config.yaml
arch: "transformer"
model: "audio frame classifier"
dataset: "synthesized solo parts of chorales (CocoChorales)"
train_examples: 39062
gain_aug_db: 10
time_shift_ms: 100
n_mels: 64
hop_length: 160
input: "log_mel"
spec_augment: true
win_length: 512
num_classes: 73
output_stride: 4
norm: "layernorm"
norm_position: "pre"
hidden_act: "silu"
mlp_ratio: 4
head_dim: 64
fused_qkv: true
bias: "none"
qk_norm: false
layer_scale_init: 0.01
parallel_block: false
dropout: 0.05
inner_norm: false
moe: "top_k"
drop_path: 0.1
num_experts: 32
moe_every: 2
expert_mlp_ratio: 0.5
experts_per_token: 1
shared_expert: false
subsampling: 4
layers: 12
width: 160
positions: "learned"
label_smoothing: 0.1
residual_init: "scaled_by_depth"
optimizer: "adamw"
learning_rate: 0.0021
beta1: 0.9
beta2: 0.99
eps: 1e-08
ema_decay: 0.999
max_steps: 22900
batch_size: 128
epochs: 75.0
lr_schedule: "cosine"
final_lr_fraction: 0
warmup_steps: 680
weight_decay: 0.2
Rows from block 3 of a small audio frame classifier, named by matrix and row number. Rows with one number within an expert belong to one neuron, the router's apart. Each number is 50 + 10 x the weight over its row's rms, rounded and kept within 0 to 99. All counts start at 0.
Before each expert's rows are labels from the 100 clips, of 14976, where the router gives the expert most weight on average: "peak on" is the class under the peak. Only what is clearly more common there than usual is listed. The data: synthesized solo parts of chorales (CocoChorales).
# router: router (model.blocks.3.mlp.router.weight, 32x160), inputs 54-107
# up: expert up (model.blocks.3.mlp.up, 32x80x160), inputs 54-107
# down: expert down (model.blocks.3.mlp.down, 32x160x80, transposed), outputs 54-107

# expert 8
peak on: C5
router.8:54 40 59 63 62 61 71 48 68 66 23 60 46 63 62 55 62 60 59 56 58 50 60 57 49 43 59 61 70 52 57 58 61 50 52 44 58 51 49 49 43 58 61 59 62 58 55 44 51 61 60 54 64 60
up.0:45 58 54 55 54 60 42 70 45 51 60 39 41 30 59 61 57 33 55 48 55 47 54 58 49 61 48 54 41 65 52 44 42 41 55 45 44 52 54 44 62 54 58 37 45 33 36 47 74 44 67 48 47 51
down.0:45 60 47 48 56 38 50 66 50 44 51 42 55 59 33 41 43 40 59 48 49 60 39 69 54 47 57 40 45 43 50 44 42 51 51 72 44 80 41 52 51 47 43 41 32 57 48 59 51 39 39 51 37 59
up.1:49 41 61 54 47 58 40 36 53 62 58 46 29 34 40 67 61 55 30 42 46 49 61 39 45 50 35 69 44 49 57 38 44 61 48 53 52 46 43 43 51 44 50 49 39 67 52 38 51 48 54 77 56 63
down.1:40 57 28 62 41 25 44 50 45 61 52 57 62 70 39 47 64 33 70 71 37 67 60 49 44 49 63 65 58 52 45 45 53 44 50 47 61 51 38 63 33 55 51 56 56 41 41 59 54 40 49 55 48 38
up.2:58 48 47 40 53 59 66 55 60 55 36 50 50 62 55 45 37 36 48 43 56 38 51 50 50 42 51 40 62 57 53 58 39 43 46 49 62 43 60 57 53 37 60 61 41 57 49 61 67 62 68 50 48 37
down.2:43 48 74 48 49 60 37 46 55 48 48 39 40 42 46 44 60 71 48 43 56 50 51 41 41 59 45 50 49 45 43 56 39 58 59 39 45 49 73 46 78 50 61 42 29 35 59 36 51 48 60 47 60 50
up.3:36 50 45 53 45 43 51 47 60 40 65 44 40 43 26 62 60 62 62 43 56 38 48 48 51 49 37 38 48 55 60 56 54 73 66 63 39 56 48 40 53 64 38 32 31 50 51 48 41 43 36 44 55 53
down.3:42 56 37 35 62 48 61 42 43 51 50 41 49 51 54 42 58 41 68 63 44 53 50 31 51 41 48 39 52 50 44 51 57 41 50 44 63 47 40 60 44 56 39 57 64 50 52 62 39 50 41 55 39 57
up.4:55 41 59 50 50 66 63 45 57 56 39 57 40 53 54 43 43 49 60 44 50 43 51 54 53 48 54 45 61 47 40 55 32 49 57 59 66 36 62 58 51 39 66 57 55 46 37 62 60 58 66 55 58 35
down.4:47 47 67 50 68 53 38 45 49 57 45 37 48 46 53 44 56 68 52 46 53 55 45 52 49 58 51 52 56 50 51 50 41 58 57 42 44 53 64 50 75 47 59 40 33 32 56 43 52 52 53 44 56 51
up.5:38 46 54 67 35 57 53 42 66 40 62 52 53 38 31 47 59 56 65 53 63 32 52 54 43 53 41 42 51 57 46 52 47 63 58 58 41 49 40 46 52 53 50 18 46 44 47 40 37 61 46 44 64 51
down.5:48 62 39 42 62 38 61 57 57 47 50 26 50 48 37 55 59 54 69 51 48 63 49 49 70 38 52 34 50 48 49 53 58 42 60 44 66 59 50 49 41 48 41 58 51 46 46 60 44 48 36 60 38 57
up.6:51 49 47 28 44 34 44 46 32 54 51 37 42 65 49 34 40 54 64 47 59 57 60 32 51 43 47 55 33 44 67 55 34 71 47 57 47 47 49 58 39 58 41 58 56 50 34 75 46 47 34 61 39 45
down.6:47 49 45 47 38 62 49 50 19 73 43 68 50 56 59 58 51 53 40 31 40 54 50 36 42 68 60 68 63 47 49 56 63 41 61 52 51 59 52 44 48 52 58 51 47 60 45 46 37 52 46 55 50 36
up.7:34 57 48 51 38 47 44 40 43 51 51 41 44 53 33 41 43 57 46 46 55 66 55 42 48 49 48 59 36 45 52 56 56 71 68 71 50 56 53 48 59 57 37 39 41 36 45 61 35 44 30 57 43 41
down.7:41 43 41 44 51 48 52 58 37 75 51 55 56 48 59 43 38 37 58 50 43 49 41 57 46 53 43 58 51 56 36 53 55 28 39 51 61 34 33 62 46 53 43 60 74 46 49 57 41 51 46 46 45 48
up.8:43 49 39 65 35 49 54 39 62 49 56 50 46 52 29 50 67 62 47 45 70 38 54 43 52 58 34 58 48 50 64 63 52 62 50 61 46 54 34 44 42 50 39 24 44 56 56 40 38 53 39 54 48 61
down.8:43 66 42 30 47 52 57 50 50 60 47 37 49 52 39 51 60 47 82 52 44 64 54 37 53 51 48 56 57 50 44 46 55 32 67 44 69 54 41 57 49 53 49 58 50 52 47 58 50 47 50 67 44 48
up.9:50 38 44 48 50 45 52 51 47 41 50 67 59 52 51 46 56 43 75 42 62 49 58 54 54 53 47 34 59 48 58 58 28 54 43 55 38 39 54 74 39 43 62 40 58 59 41 50 42 51 75 39 44 57
down.9:49 51 48 52 52 53 42 62 44 50 51 46 41 57 52 54 47 60 42 28 55 67 58 38 39 50 47 66 37 39 61 57 63 76 47 43 50 45 69 20 57 50 60 50 37 55 48 45 61 55 42 66 60 57
up.10:54 52 51 39 51 44 22 46 35 53 50 23 45 60 50 40 36 42 45 55 62 47 67 46 39 43 52 52 27 41 55 39 47 53 58 50 51 49 56 75 44 54 26 56 36 37 48 78 46 50 34 58 45 40
down.10:48 42 54 37 43 62 55 56 35 71 31 71 52 46 65 49 36 39 41 34 32 49 45 46 50 63 51 48 69 51 47 54 43 33 50 53 52 49 55 41 54 57 50 54 53 52 53 50 37 59 43 50 47 43
up.11:61 50 53 36 57 61 65 48 61 36 41 47 58 57 56 40 39 51 59 49 66 35 46 47 65 36 48 31 63 53 63 60 40 53 49 54 55 47 54 56 41 44 51 57 45 64 50 61 59 60 64 33 39 49
down.11:37 54 66 45 51 56 41 48 61 44 46 37 46 47 50 49 65 60 38 39 53 62 53 35 32 57 50 39 47 49 60 53 38 53 60 28 48 53 71 38 74 47 55 41 25 41 57 36 66 51 53 59 61 49
up.12:54 47 44 37 51 58 65 50 61 56 36 50 47 65 51 43 39 32 49 46 50 40 52 47 44 44 48 42 58 53 50 56 40 41 46 43 63 41 53 57 52 36 59 59 41 54 49 61 62 61 63 52 46 36
down.12:41 46 71 51 48 60 38 46 53 49 51 42 40 40 49 42 57 74 49 43 58 46 50 41 40 59 45 51 48 45 42 59 39 60 57 38 42 47 75 44 77 50 59 42 35 32 59 33 48 49 60 42 59 50
up.13:36 47 53 41 48 44 43 52 48 54 47 47 47 53 46 58 53 45 61 42 60 67 58 44 52 50 56 73 36 59 65 57 59 51 58 51 25 59 36 42 51 58 47 38 51 59 49 42 65 27 35 57 46 67
down.13:35 42 32 45 48 43 51 58 41 55 47 63 38 59 43 42 47 60 71 38 49 69 55 53 39 53 67 76 52 61 68 59 66 48 46 75 53 50 40 40 54 52 48 57 68 44 48 53 44 44 34 55 37 67

# expert 26
peak on: D5
router.26:61 45 42 59 60 32 74 43 71 62 33 65 42 46 58 55 50 66 60 56 48 64 51 45 57 59 34 53 44 50 57 61 64 62 51 46 44 48 41 51 36 62 48 61 48 66 53 44 48 47 60 61 49 45
up.0:57 66 50 62 60 39 60 38 50 44 52 62 37 39 65 53 28 49 51 58 41 69 51 42 47 69 45 43 43 58 54 63 53 65 51 46 60 51 64 68 25 60 37 46 44 48 57 51 37 54 53 47 52 42
down.0:65 56 66 61 58 56 48 49 27 25 65 51 51 54 46 51 47 55 50 54 56 51 41 70 26 43 50 20 53 51 59 45 54 62 32 57 68 43 62 58 50 50 50 49 52 47 49 51 44 57 47 40 65 58
up.1:54 52 48 56 54 37 39 44 66 73 48 53 47 56 51 58 63 51 34 44 54 65 50 33 63 63 52 48 42 64 56 59 41 44 61 44 54 63 46 68 44 49 54 46 51 73 45 50 31 40 44 63 42 55
down.1:54 51 70 60 49 42 59 46 34 44 66 67 50 50 54 70 56 73 45 46 39 51 35 62 59 38 46 34 61 63 56 54 67 58 41 42 48 45 45 48 57 40 56 65 67 36 53 63 43 43 42 19 43 54
up.2:46 52 45 57 65 42 59 35 54 43 50 68 34 41 61 58 33 47 39 48 49 43 62 56 58 65 44 49 52 54 51 63 64 51 41 43 46 50 49 49 42 43 39 36 60 37 58 43 54 54 40 42 62 47
down.2:67 54 58 36 39 65 51 50 29 30 70 41 65 49 39 41 49 33 47 57 53 59 56 66 43 46 52 43 54 58 58 32 43 45 44 46 55 32 49 43 69 40 45 38 51 50 43 53 62 60 38 42 65 58
up.3:60 69 52 62 57 42 60 36 50 42 49 60 40 39 64 49 28 49 51 53 41 69 54 44 43 63 48 42 41 54 54 61 52 69 50 49 61 50 66 65 27 61 40 47 44 47 57 51 37 53 55 47 53 42
down.3:65 57 65 62 60 55 48 49 29 27 63 50 49 54 45 50 48 55 50 53 56 50 43 68 24 44 50 19 53 49 58 45 53 62 34 55 69 44 64 59 47 53 49 49 48 48 48 50 43 57 48 42 66 55
up.4:44 54 49 58 59 49 57 38 49 44 52 63 39 41 62 52 27 40 43 49 46 35 66 61 55 60 53 49 53 53 46 61 59 52 44 48 55 36 56 40 41 43 52 28 65 29 57 43 51 65 52 46 63 41
down.4:66 52 50 32 41 62 47 50 44 34 60 33 68 56 29 39 53 28 39 47 57 51 60 65 44 38 54 41 61 54 64 35 39 49 48 52 44 42 49 40 66 45 55 39 41 59 42 54 62 61 35 52 64 55
up.5:59 62 50 63 54 37 59 42 48 45 58 59 40 38 64 55 30 48 56 59 41 67 46 43 48 67 42 46 45 58 55 61 51 63 55 46 62 51 63 72 26 60 36 51 42 49 54 52 37 53 55 48 48 41
down.5:62 54 67 62 59 53 50 49 29 26 64 54 48 55 48 53 45 55 50 54 55 50 38 69 26 43 50 20 55 50 59 48 56 62 30 58 66 44 63 58 48 51 52 49 52 47 50 51 44 56 47 38 63 60
up.6:39 46 49 54 47 50 57 49 41 49 58 54 47 48 52 55 46 42 37 52 49 27 55 61 50 51 51 60 60 51 42 51 51 40 48 46 53 36 62 36 51 14 65 31 50 30 62 46 62 62 53 44 61 44
down.6:37 47 55 38 36 56 56 39 53 55 38 39 67 59 45 44 52 33 27 57 45 35 60 43 47 46 57 67 48 53 42 52 44 23 49 49 53 47 45 40 49 45 58 36 57 50 43 60 63 52 45 63 54 40
up.7:39 47 49 53 48 50 57 50 41 49 56 53 48 48 51 55 47 44 39 54 48 27 56 61 50 50 50 61 62 50 42 51 50 41 49 46 53 37 63 37 51 14 66 31 49 30 63 47 61 62 54 45 62 43
down.7:35 46 55 39 36 56 56 39 53 56 35 39 66 60 45 44 50 33 27 59 44 34 60 40 47 47 57 69 47 52 39 52 44 21 49 50 55 48 46 41 47 45 56 36 58 50 44 60 62 52 46 62 53 40
up.8:63 63 52 65 48 38 59 40 45 44 59 56 42 37 62 54 31 48 58 54 41 64 45 45 44 59 42 48 45 53 56 60 49 66 54 49 60 50 64 70 30 61 38 57 43 47 51 52 37 49 56 47 48 39
down.8:62 54 64 62 59 50 51 50 30 29 62 53 45 56 48 54 44 56 48 53 56 49 37 68 23 45 49 22 54 48 57 49 57 59 28 60 67 45 65 58 47 53 51 47 50 48 48 50 47 55 47 39 64 57
up.9:53 20 46 54 39 54 53 59 38 35 54 41 59 54 43 53 52 43 58 30 63 39 49 53 38 36 39 63 54 46 56 47 60 58 35 49 32 30 32 48 80 46 44 64 66 45 30 45 66 51 38 48 38 53
down.9:18 47 52 31 58 54 46 61 63 64 37 40 45 46 51 46 48 43 66 51 59 61 46 38 65 61 53 73 41 46 20 42 56 34 55 40 54 45 43 44 64 51 37 46 54 47 47 41 65 42 48 57 51 70
up.10:50 27 46 48 57 49 63 55 46 34 50 54 45 41 45 64 47 48 63 38 52 49 50 54 54 55 34 49 70 46 60 53 68 56 41 37 32 42 37 47 60 47 35 58 58 53 51 50 75 54 39 41 44 59
down.10:35 52 60 35 45 70 38 56 40 51 61 44 67 40 52 43 41 41 70 59 58 64 39 55 63 56 55 73 37 54 31 28 50 36 47 40 61 34 47 50 65 43 39 47 61 44 53 41 60 48 42 57 53 75
up.11:59 63 50 62 55 39 59 40 49 43 54 60 39 39 63 54 30 49 54 58 41 68 48 43 46 65 44 44 44 56 56 61 52 67 54 46 60 52 64 70 25 62 37 50 43 49 55 52 38 53 53 48 49 41
down.11:62 56 66 62 59 54 47 50 27 26 63 52 50 54 47 52 46 56 51 54 55 50 39 68 25 44 50 21 53 50 57 45 55 61 30 57 69 43 63 58 48 52 51 49 52 47 50 51 44 56 47 40 64 59
up.12:57 37 40 47 49 50 49 48 64 60 41 55 47 48 41 61 76 68 57 44 53 64 48 41 58 48 50 34 48 48 63 53 54 58 66 41 43 60 32 57 45 64 55 64 52 70 44 50 63 44 43 58 35 60
down.12:35 65 64 55 51 55 33 52 34 45 60 57 64 45 58 59 52 78 62 48 42 54 41 47 69 48 52 59 45 58 26 36 58 59 49 41 65 46 51 60 50 47 44 68 63 32 62 56 38 40 47 39 39 63
up.13:57 75 50 62 62 40 60 27 53 48 47 64 37 45 63 48 28 48 41 46 45 62 62 41 46 68 52 45 37 51 52 64 52 62 42 52 61 51 64 54 34 52 45 37 53 43 59 50 35 52 54 47 63 45
down.13:75 57 60 55 54 53 55 49 32 31 69 49 47 55 36 48 52 47 42 49 57 53 48 78 26 40 48 21 55 50 67 45 51 56 37 51 54 42 60 53 55 50 49 46 42 49 41 48 49 57 43 40 68 48

# expert 30
peak on: D4
router.30:56 61 50 63 60 56 69 46 66 51 31 66 41 56 57 50 54 57 52 61 56 68 65 48 55 46 64 49 63 47 50 61 58 51 59 47 59 36 51 45 35 52 58 56 63 53 68 37 46 65 60 65 49 56
up.0:51 50 39 53 65 43 46 47 64 65 50 53 32 40 52 66 57 62 42 63 43 60 55 60 73 64 49 43 53 53 54 58 48 45 47 43 45 68 35 40 35 61 55 45 57 49 68 45 51 51 51 44 50 51
down.0:28 64 50 58 54 62 64 65 28 45 36 63 63 48 51 47 52 50 56 54 62 51 62 55 39 49 48 53 54 44 63 48 37 55 57 55 54 37 70 68 58 53 49 53 39 65 41 58 56 58 62 35 46 41
up.1:41 53 59 48 79 59 47 56 46 45 46 54 61 56 61 40 29 13 57 59 47 71 41 57 45 50 56 56 59 40 38 56 59 44 41 43 54 49 42 44 51 75 53 54 68 32 52 44 63 48 46 44 55 58
down.1:66 40 56 40 69 70 63 58 28 52 68 43 46 46 37 50 40 36 62 43 55 63 50 44 33 39 61 70 34 53 35 42 45 42 42 46 48 45 55 50 62 61 45 53 36 61 44 49 61 56 49 66 74 47
up.2:40 50 46 65 40 63 40 44 45 43 49 63 40 42 53 54 40 65 68 44 39 42 41 58 52 53 65 52 47 64 51 62 52 50 73 46 49 44 44 42 36 41 45 45 47 42 48 44 33 58 40 48 33 35
down.2:28 51 59 55 60 48 36 61 41 52 36 69 42 55 42 34 60 59 44 52 36 47 61 52 41 54 55 57 58 63 52 69 44 58 49 63 62 50 61 42 45 57 64 75 37 40 53 41 54 50 58 25 33 41
up.3:51 46 48 54 63 50 35 54 66 48 58 53 42 47 47 60 72 67 63 68 54 57 49 54 59 37 56 59 55 41 44 55 63 53 52 51 37 47 33 46 44 45 55 55 48 44 70 51 51 42 35 47 52 50
down.3:46 58 47 63 63 60 47 73 36 50 60 60 63 41 45 44 56 59 62 52 59 55 47 53 43 45 55 53 52 47 48 49 44 64 57 50 52 39 66 63 49 62 60 68 46 57 40 48 58 42 68 36 45 36
up.4:48 49 43 52 69 48 50 46 59 64 44 52 33 39 57 65 47 49 40 59 37 66 54 65 69 72 50 40 56 55 55 59 45 43 46 38 52 75 38 37 37 67 55 47 66 45 63 43 52 52 60 45 51 53
down.4:29 60 58 47 54 65 69 59 27 46 31 58 58 48 50 47 51 45 55 53 63 53 64 50 37 47 49 55 51 45 62 50 41 45 59 51 53 40 64 63 63 51 41 46 35 67 42 59 58 66 55 40 55 46
up.5:44 45 43 51 69 48 48 46 58 62 43 51 34 44 55 64 54 47 46 66 36 69 53 62 63 72 50 48 55 48 46 57 48 43 39 41 48 74 27 35 41 68 58 42 72 38 66 43 57 48 50 48 55 54
down.5:37 58 64 42 57 75 69 57 22 44 41 60 55 41 50 51 42 48 65 47 60 57 52 54 34 42 50 57 47 42 53 44 38 46 58 46 52 37 65 64 69 52 34 42 33 68 43 51 57 62 61 37 58 51
up.6:40 52 47 61 43 57 44 38 45 48 49 60 32 38 54 55 38 66 57 45 37 41 46 62 55 64 60 51 46 63 54 61 49 54 65 43 54 51 42 38 31 47 48 43 49 44 53 41 33 63 42 48 32 39
down.6:25 51 60 54 58 48 39 61 38 53 33 70 45 57 41 34 62 57 43 52 40 46 63 52 41 52 54 58 57 63 55 67 44 56 51 62 62 48 61 45 46 55 64 73 35 43 52 42 53 52 57 25 35 40
up.7:41 43 47 50 64 55 60 45 49 55 36 51 40 45 58 60 40 33 50 59 32 66 55 62 57 80 48 38 61 51 50 55 41 36 41 33 63 72 35 37 47 68 48 43 75 35 57 42 59 55 63 48 56 61
down.7:43 52 70 26 59 70 61 49 26 42 35 53 49 45 53 51 39 44 62 45 55 57 51 48 41 43 51 60 50 48 51 54 47 36 55 45 46 49 55 52 67 53 28 35 32 53 49 48 60 72 49 43 60 63
up.8:44 45 48 52 76 53 39 53 61 49 52 54 41 49 54 54 48 41 58 65 46 70 48 59 55 52 56 60 56 39 41 57 57 52 39 42 45 55 29 40 43 70 59 50 67 36 69 47 57 47 44 49 55 57
down.8:49 55 55 49 65 68 60 68 24 46 59 54 54 41 41 48 45 49 68 47 59 62 51 49 34 43 58 60 44 48 42 46 41 55 54 45 53 43 64 58 63 64 44 55 32 60 39 52 63 49 62 46 63 40
up.9:40 51 46 62 43 59 42 39 46 46 49 62 33 39 54 55 40 67 61 45 38 43 45 61 55 61 62 52 46 62 53 62 51 53 66 45 51 48 41 39 32 44 47 43 50 44 53 41 33 62 40 48 33 38
down.9:25 52 59 55 59 48 38 62 38 53 34 70 44 56 41 34 61 57 44 51 39 46 62 52 41 52 54 58 58 63 54 67 43 57 50 62 63 49 62 46 46 56 64 74 34 43 52 42 54 52 58 24 34 40
up.10:40 52 46 62 42 59 43 39 44 46 49 61 34 39 54 55 39 66 60 45 37 42 45 61 55 62 62 51 47 63 54 62 50 53 67 43 53 48 42 39 32 46 46 44 48 43 51 42 33 62 41 48 32 38
down.10:26 51 60 55 59 48 38 61 38 53 34 70 44 56 42 34 62 57 43 51 39 46 63 52 41 53 54 58 57 63 54 68 44 56 51 63 62 49 61 45 46 55 64 74 35 42 52 41 54 52 58 25 34 41
up.11:49 52 46 53 58 52 61 47 50 58 40 53 37 39 61 60 37 39 40 54 34 59 54 66 64 74 48 33 60 60 65 58 38 37 51 35 64 70 49 39 41 65 47 52 64 47 55 44 53 56 72 45 51 54
down.11:33 55 62 38 54 56 63 52 38 48 29 51 55 54 54 47 52 41 46 57 61 48 65 46 50 53 48 57 54 52 60 55 51 37 54 57 46 52 51 52 59 48 38 42 42 54 48 59 58 72 42 45 57 54
up.12:45 49 54 41 43 43 43 58 45 45 53 54 53 64 43 61 53 32 37 43 64 57 71 42 45 55 48 54 48 57 43 47 39 44 38 38 38 48 46 66 45 48 47 56 48 56 50 41 47 68 72 44 60 57
down.12:55 58 49 44 47 49 35 40 47 41 47 43 48 46 41 54 52 67 71 38 50 63 40 42 39 33 58 52 57 56 45 45 48 56 51 46 47 61 46 46 56 61 51 50 34 33 51 39 53 30 52 60 55 59
up.13:37 48 58 48 77 57 49 55 46 44 43 56 54 54 57 49 34 17 61 52 48 70 46 56 45 54 58 61 60 36 38 57 59 45 36 44 52 53 36 43 54 69 57 54 71 30 55 41 59 50 45 48 61 59
down.13:60 43 58 36 74 70 58 54 27 47 61 44 45 45 40 52 38 40 64 41 52 62 46 44 31 34 61 67 44 51 33 44 47 40 44 48 45 49 58 49 65 64 38 51 33 59 44 49 62 52 50 60 70 54

# expert 27
peak on: A5
router.27:52 50 52 69 60 45 60 50 78 56 31 48 38 53 55 54 57 51 56 64 61 65 49 56 51 60 53 70 70 59 65 57 49 49 40 39 48 52 58 72 39 49 60 49 54 55 49 30 58 54 45 64 66 55
up.0:52 32 49 45 39 68 63 33 45 55 64 53 44 39 43 47 42 35 64 39 33 57 48 39 54 59 44 70 46 35 50 45 47 57 53 55 61 57 37 42 68 57 39 48 51 49 58 54 49 44 65 53 54 64
down.0:44 45 42 58 51 50 64 49 57 37 49 38 52 54 63 45 52 39 37 63 65 49 57 55 30 46 52 35 49 45 63 62 42 41 32 63 44 54 62 62 42 59 58 23 54 52 37 58 50 66 54 41 64 30
up.1:57 48 45 43 30 45 61 59 48 48 59 44 40 27 43 56 50 56 53 39 35 38 42 40 52 45 38 69 53 52 40 57 44 47 43 42 54 45 29 47 74 41 42 54 66 44 59 55 51 58 59 48 39 58
down.1:53 52 40 60 70 42 46 61 49 58 43 40 37 54 60 63 58 47 31 52 62 50 44 60 41 49 39 35 26 48 57 47 90 27 33 54 51 62 46 59 50 51 56 33 51 49 45 46 64 58 45 43 46 49
up.2:52 50 56 44 36 31 44 30 66 46 62 45 44 41 46 47 44 44 54 49 57 70 35 51 40 66 41 59 54 57 59 38 48 56 34 59 43 53 64 69 43 48 44 32 52 51 48 32 52 36 48 63 48 41
down.2:63 49 60 45 63 46 37 64 60 42 52 47 45 42 46 42 61 48 59 44 47 55 42 44 41 51 62 55 66 50 43 46 65 54 57 65 57 48 45 44 49 48 77 59 47 57 61 45 41 44 59 43 29 67
up.3:39 51 48 52 52 34 39 34 62 39 61 49 43 53 40 42 49 38 49 46 58 76 50 54 42 63 52 53 44 52 71 40 41 59 39 62 44 52 59 58 38 50 53 37 38 51 47 37 49 35 45 62 50 41
down.3:71 57 56 44 58 49 43 67 55 45 55 51 50 45 42 32 53 47 72 43 39 46 51 36 34 45 58 66 82 48 35 51 52 60 51 61 51 46 48 36 49 55 71 63 55 58 58 54 42 38 59 40 39 65
up.4:53 70 47 53 40 72 65 51 53 46 40 57 61 59 39 64 53 60 48 57 38 53 58 52 48 49 41 46 56 58 52 47 40 66 64 41 56 48 42 50 54 41 73 68 59 41 56 65 53 46 54 58 53 53
down.4:47 54 45 62 58 42 44 57 37 57 51 43 46 45 51 59 48 51 45 53 58 55 71 43 53 44 55 47 39 68 50 57 49 46 43 32 54 56 52 55 51 61 40 62 56 39 45 60 58 38 49 59 52 46
up.5:53 60 61 47 55 57 51 48 54 45 41 56 46 44 49 70 59 52 48 34 48 66 68 44 52 41 43 52 41 44 60 49 36 48 66 40 55 38 59 71 60 43 57 63 58 57 62 49 42 64 67 55 66 53
down.5:63 37 52 60 55 65 50 57 49 55 53 57 52 51 52 52 54 57 47 37 62 47 66 53 60 50 49 51 31 49 58 51 56 52 49 44 48 36 46 64 36 42 55 55 62 55 50 35 54 59 41 55 54 44
up.6:44 39 48 60 53 71 56 35 51 48 56 59 38 37 49 59 45 46 72 50 31 59 44 51 61 39 47 24 45 44 53 51 46 50 59 65 47 45 40 39 45 63 39 60 61 55 71 51 52 43 51 43 54 62
down.6:42 52 44 62 58 53 53 37 54 38 48 47 52 46 56 47 62 34 42 53 70 59 67 50 50 51 47 47 46 37 66 58 32 57 45 56 44 47 52 76 39 45 46 36 56 55 38 55 48 59 53 60 53 31
up.7:35 41 39 47 48 42 37 42 56 52 56 49 36 56 40 42 48 31 45 50 45 26 43 53 59 63 48 59 42 48 55 52 35 42 30 33 38 57 55 50 41 40 42 47 34 36 54 47 25 52 38 55 51 60
down.7:65 64 55 53 49 57 50 63 36 49 43 54 44 55 49 59 49 57 47 43 48 49 49 28 45 26 53 46 59 49 24 59 81 58 49 56 45 39 39 32 56 45 52 56 56 55 47 58 59 49 57 33 63 52
up.8:63 56 61 50 46 43 49 40 60 50 41 45 44 38 55 50 48 60 56 59 57 61 39 48 39 51 50 57 67 57 44 56 56 58 42 48 44 50 64 73 50 46 41 41 68 46 52 34 56 43 37 53 45 40
down.8:53 46 62 41 60 44 37 68 60 41 56 45 46 39 49 53 55 49 56 41 52 59 38 60 54 65 59 57 48 50 49 39 61 44 60 55 62 53 46 55 53 41 71 60 42 51 54 35 40 44 58 52 24 71
up.9:58 39 52 47 47 53 59 42 39 47 55 53 40 52 36 58 71 69 51 45 34 54 61 30 43 38 52 23 39 34 46 62 65 69 72 52 65 50 32 30 48 57 66 64 48 59 46 61 33 38 64 61 57 49
down.9:62 44 43 61 66 51 42 44 65 52 54 65 46 42 50 49 67 49 53 37 49 52 51 25 45 39 57 39 69 50 52 64 45 66 43 51 31 50 53 58 48 51 62 70 43 55 61 42 44 38 58 45 47 53
up.10:48 50 43 46 33 49 57 62 55 48 51 40 41 25 42 48 46 50 54 25 29 33 32 41 48 48 43 73 56 49 47 54 45 45 37 37 51 46 35 46 72 45 41 54 57 37 58 53 45 54 53 52 34 63
down.10:50 54 39 66 66 38 47 61 47 57 41 38 33 53 57 58 54 43 40 55 55 51 38 55 34 50 41 35 39 46 43 51 95 34 33 53 52 54 53 51 47 59 56 33 56 48 45 49 65 61 50 42 50 37
up.11:41 43 53 49 51 59 59 54 42 44 60 58 53 46 34 60 58 66 60 49 48 29 55 52 52 44 48 37 43 49 62 51 48 54 48 35 46 50 38 43 44 61 64 57 67 53 51 66 54 56 49 32 61 54
down.11:52 45 44 57 59 47 51 41 52 48 44 54 49 48 44 37 63 46 45 45 48 49 56 40 48 56 44 43 59 52 58 47 29 57 51 41 47 57 53 61 42 57 51 55 44 56 52 58 48 37 47 61 41 53
up.12:40 47 47 45 48 49 67 49 33 58 67 58 57 57 36 58 54 70 43 65 51 36 48 51 46 46 48 40 47 56 54 46 46 51 57 46 55 58 29 36 50 60 70 52 50 42 38 60 70 49 52 51 51 46
down.12:52 58 37 46 54 26 62 46 33 54 44 44 53 57 47 33 51 62 41 57 59 48 62 38 43 62 51 43 59 61 58 49 46 42 48 48 65 69 56 56 46 61 46 42 36 36 44 62 51 40 34 60 45 46
up.13:52 53 58 51 46 40 40 38 67 44 45 44 42 43 51 37 47 50 55 52 58 75 46 46 41 60 49 57 55 54 57 50 52 57 39 53 41 48 64 70 43 52 43 37 59 50 50 33 53 34 39 60 38 41
down.13:61 46 60 42 60 44 40 70 63 41 58 46 45 40 45 43 56 50 66 43 50 54 41 50 44 61 60 61 67 47 46 46 60 53 58 61 58 50 46 47 47 44 75 61 48 57 56 41 38 43 61 46 27 69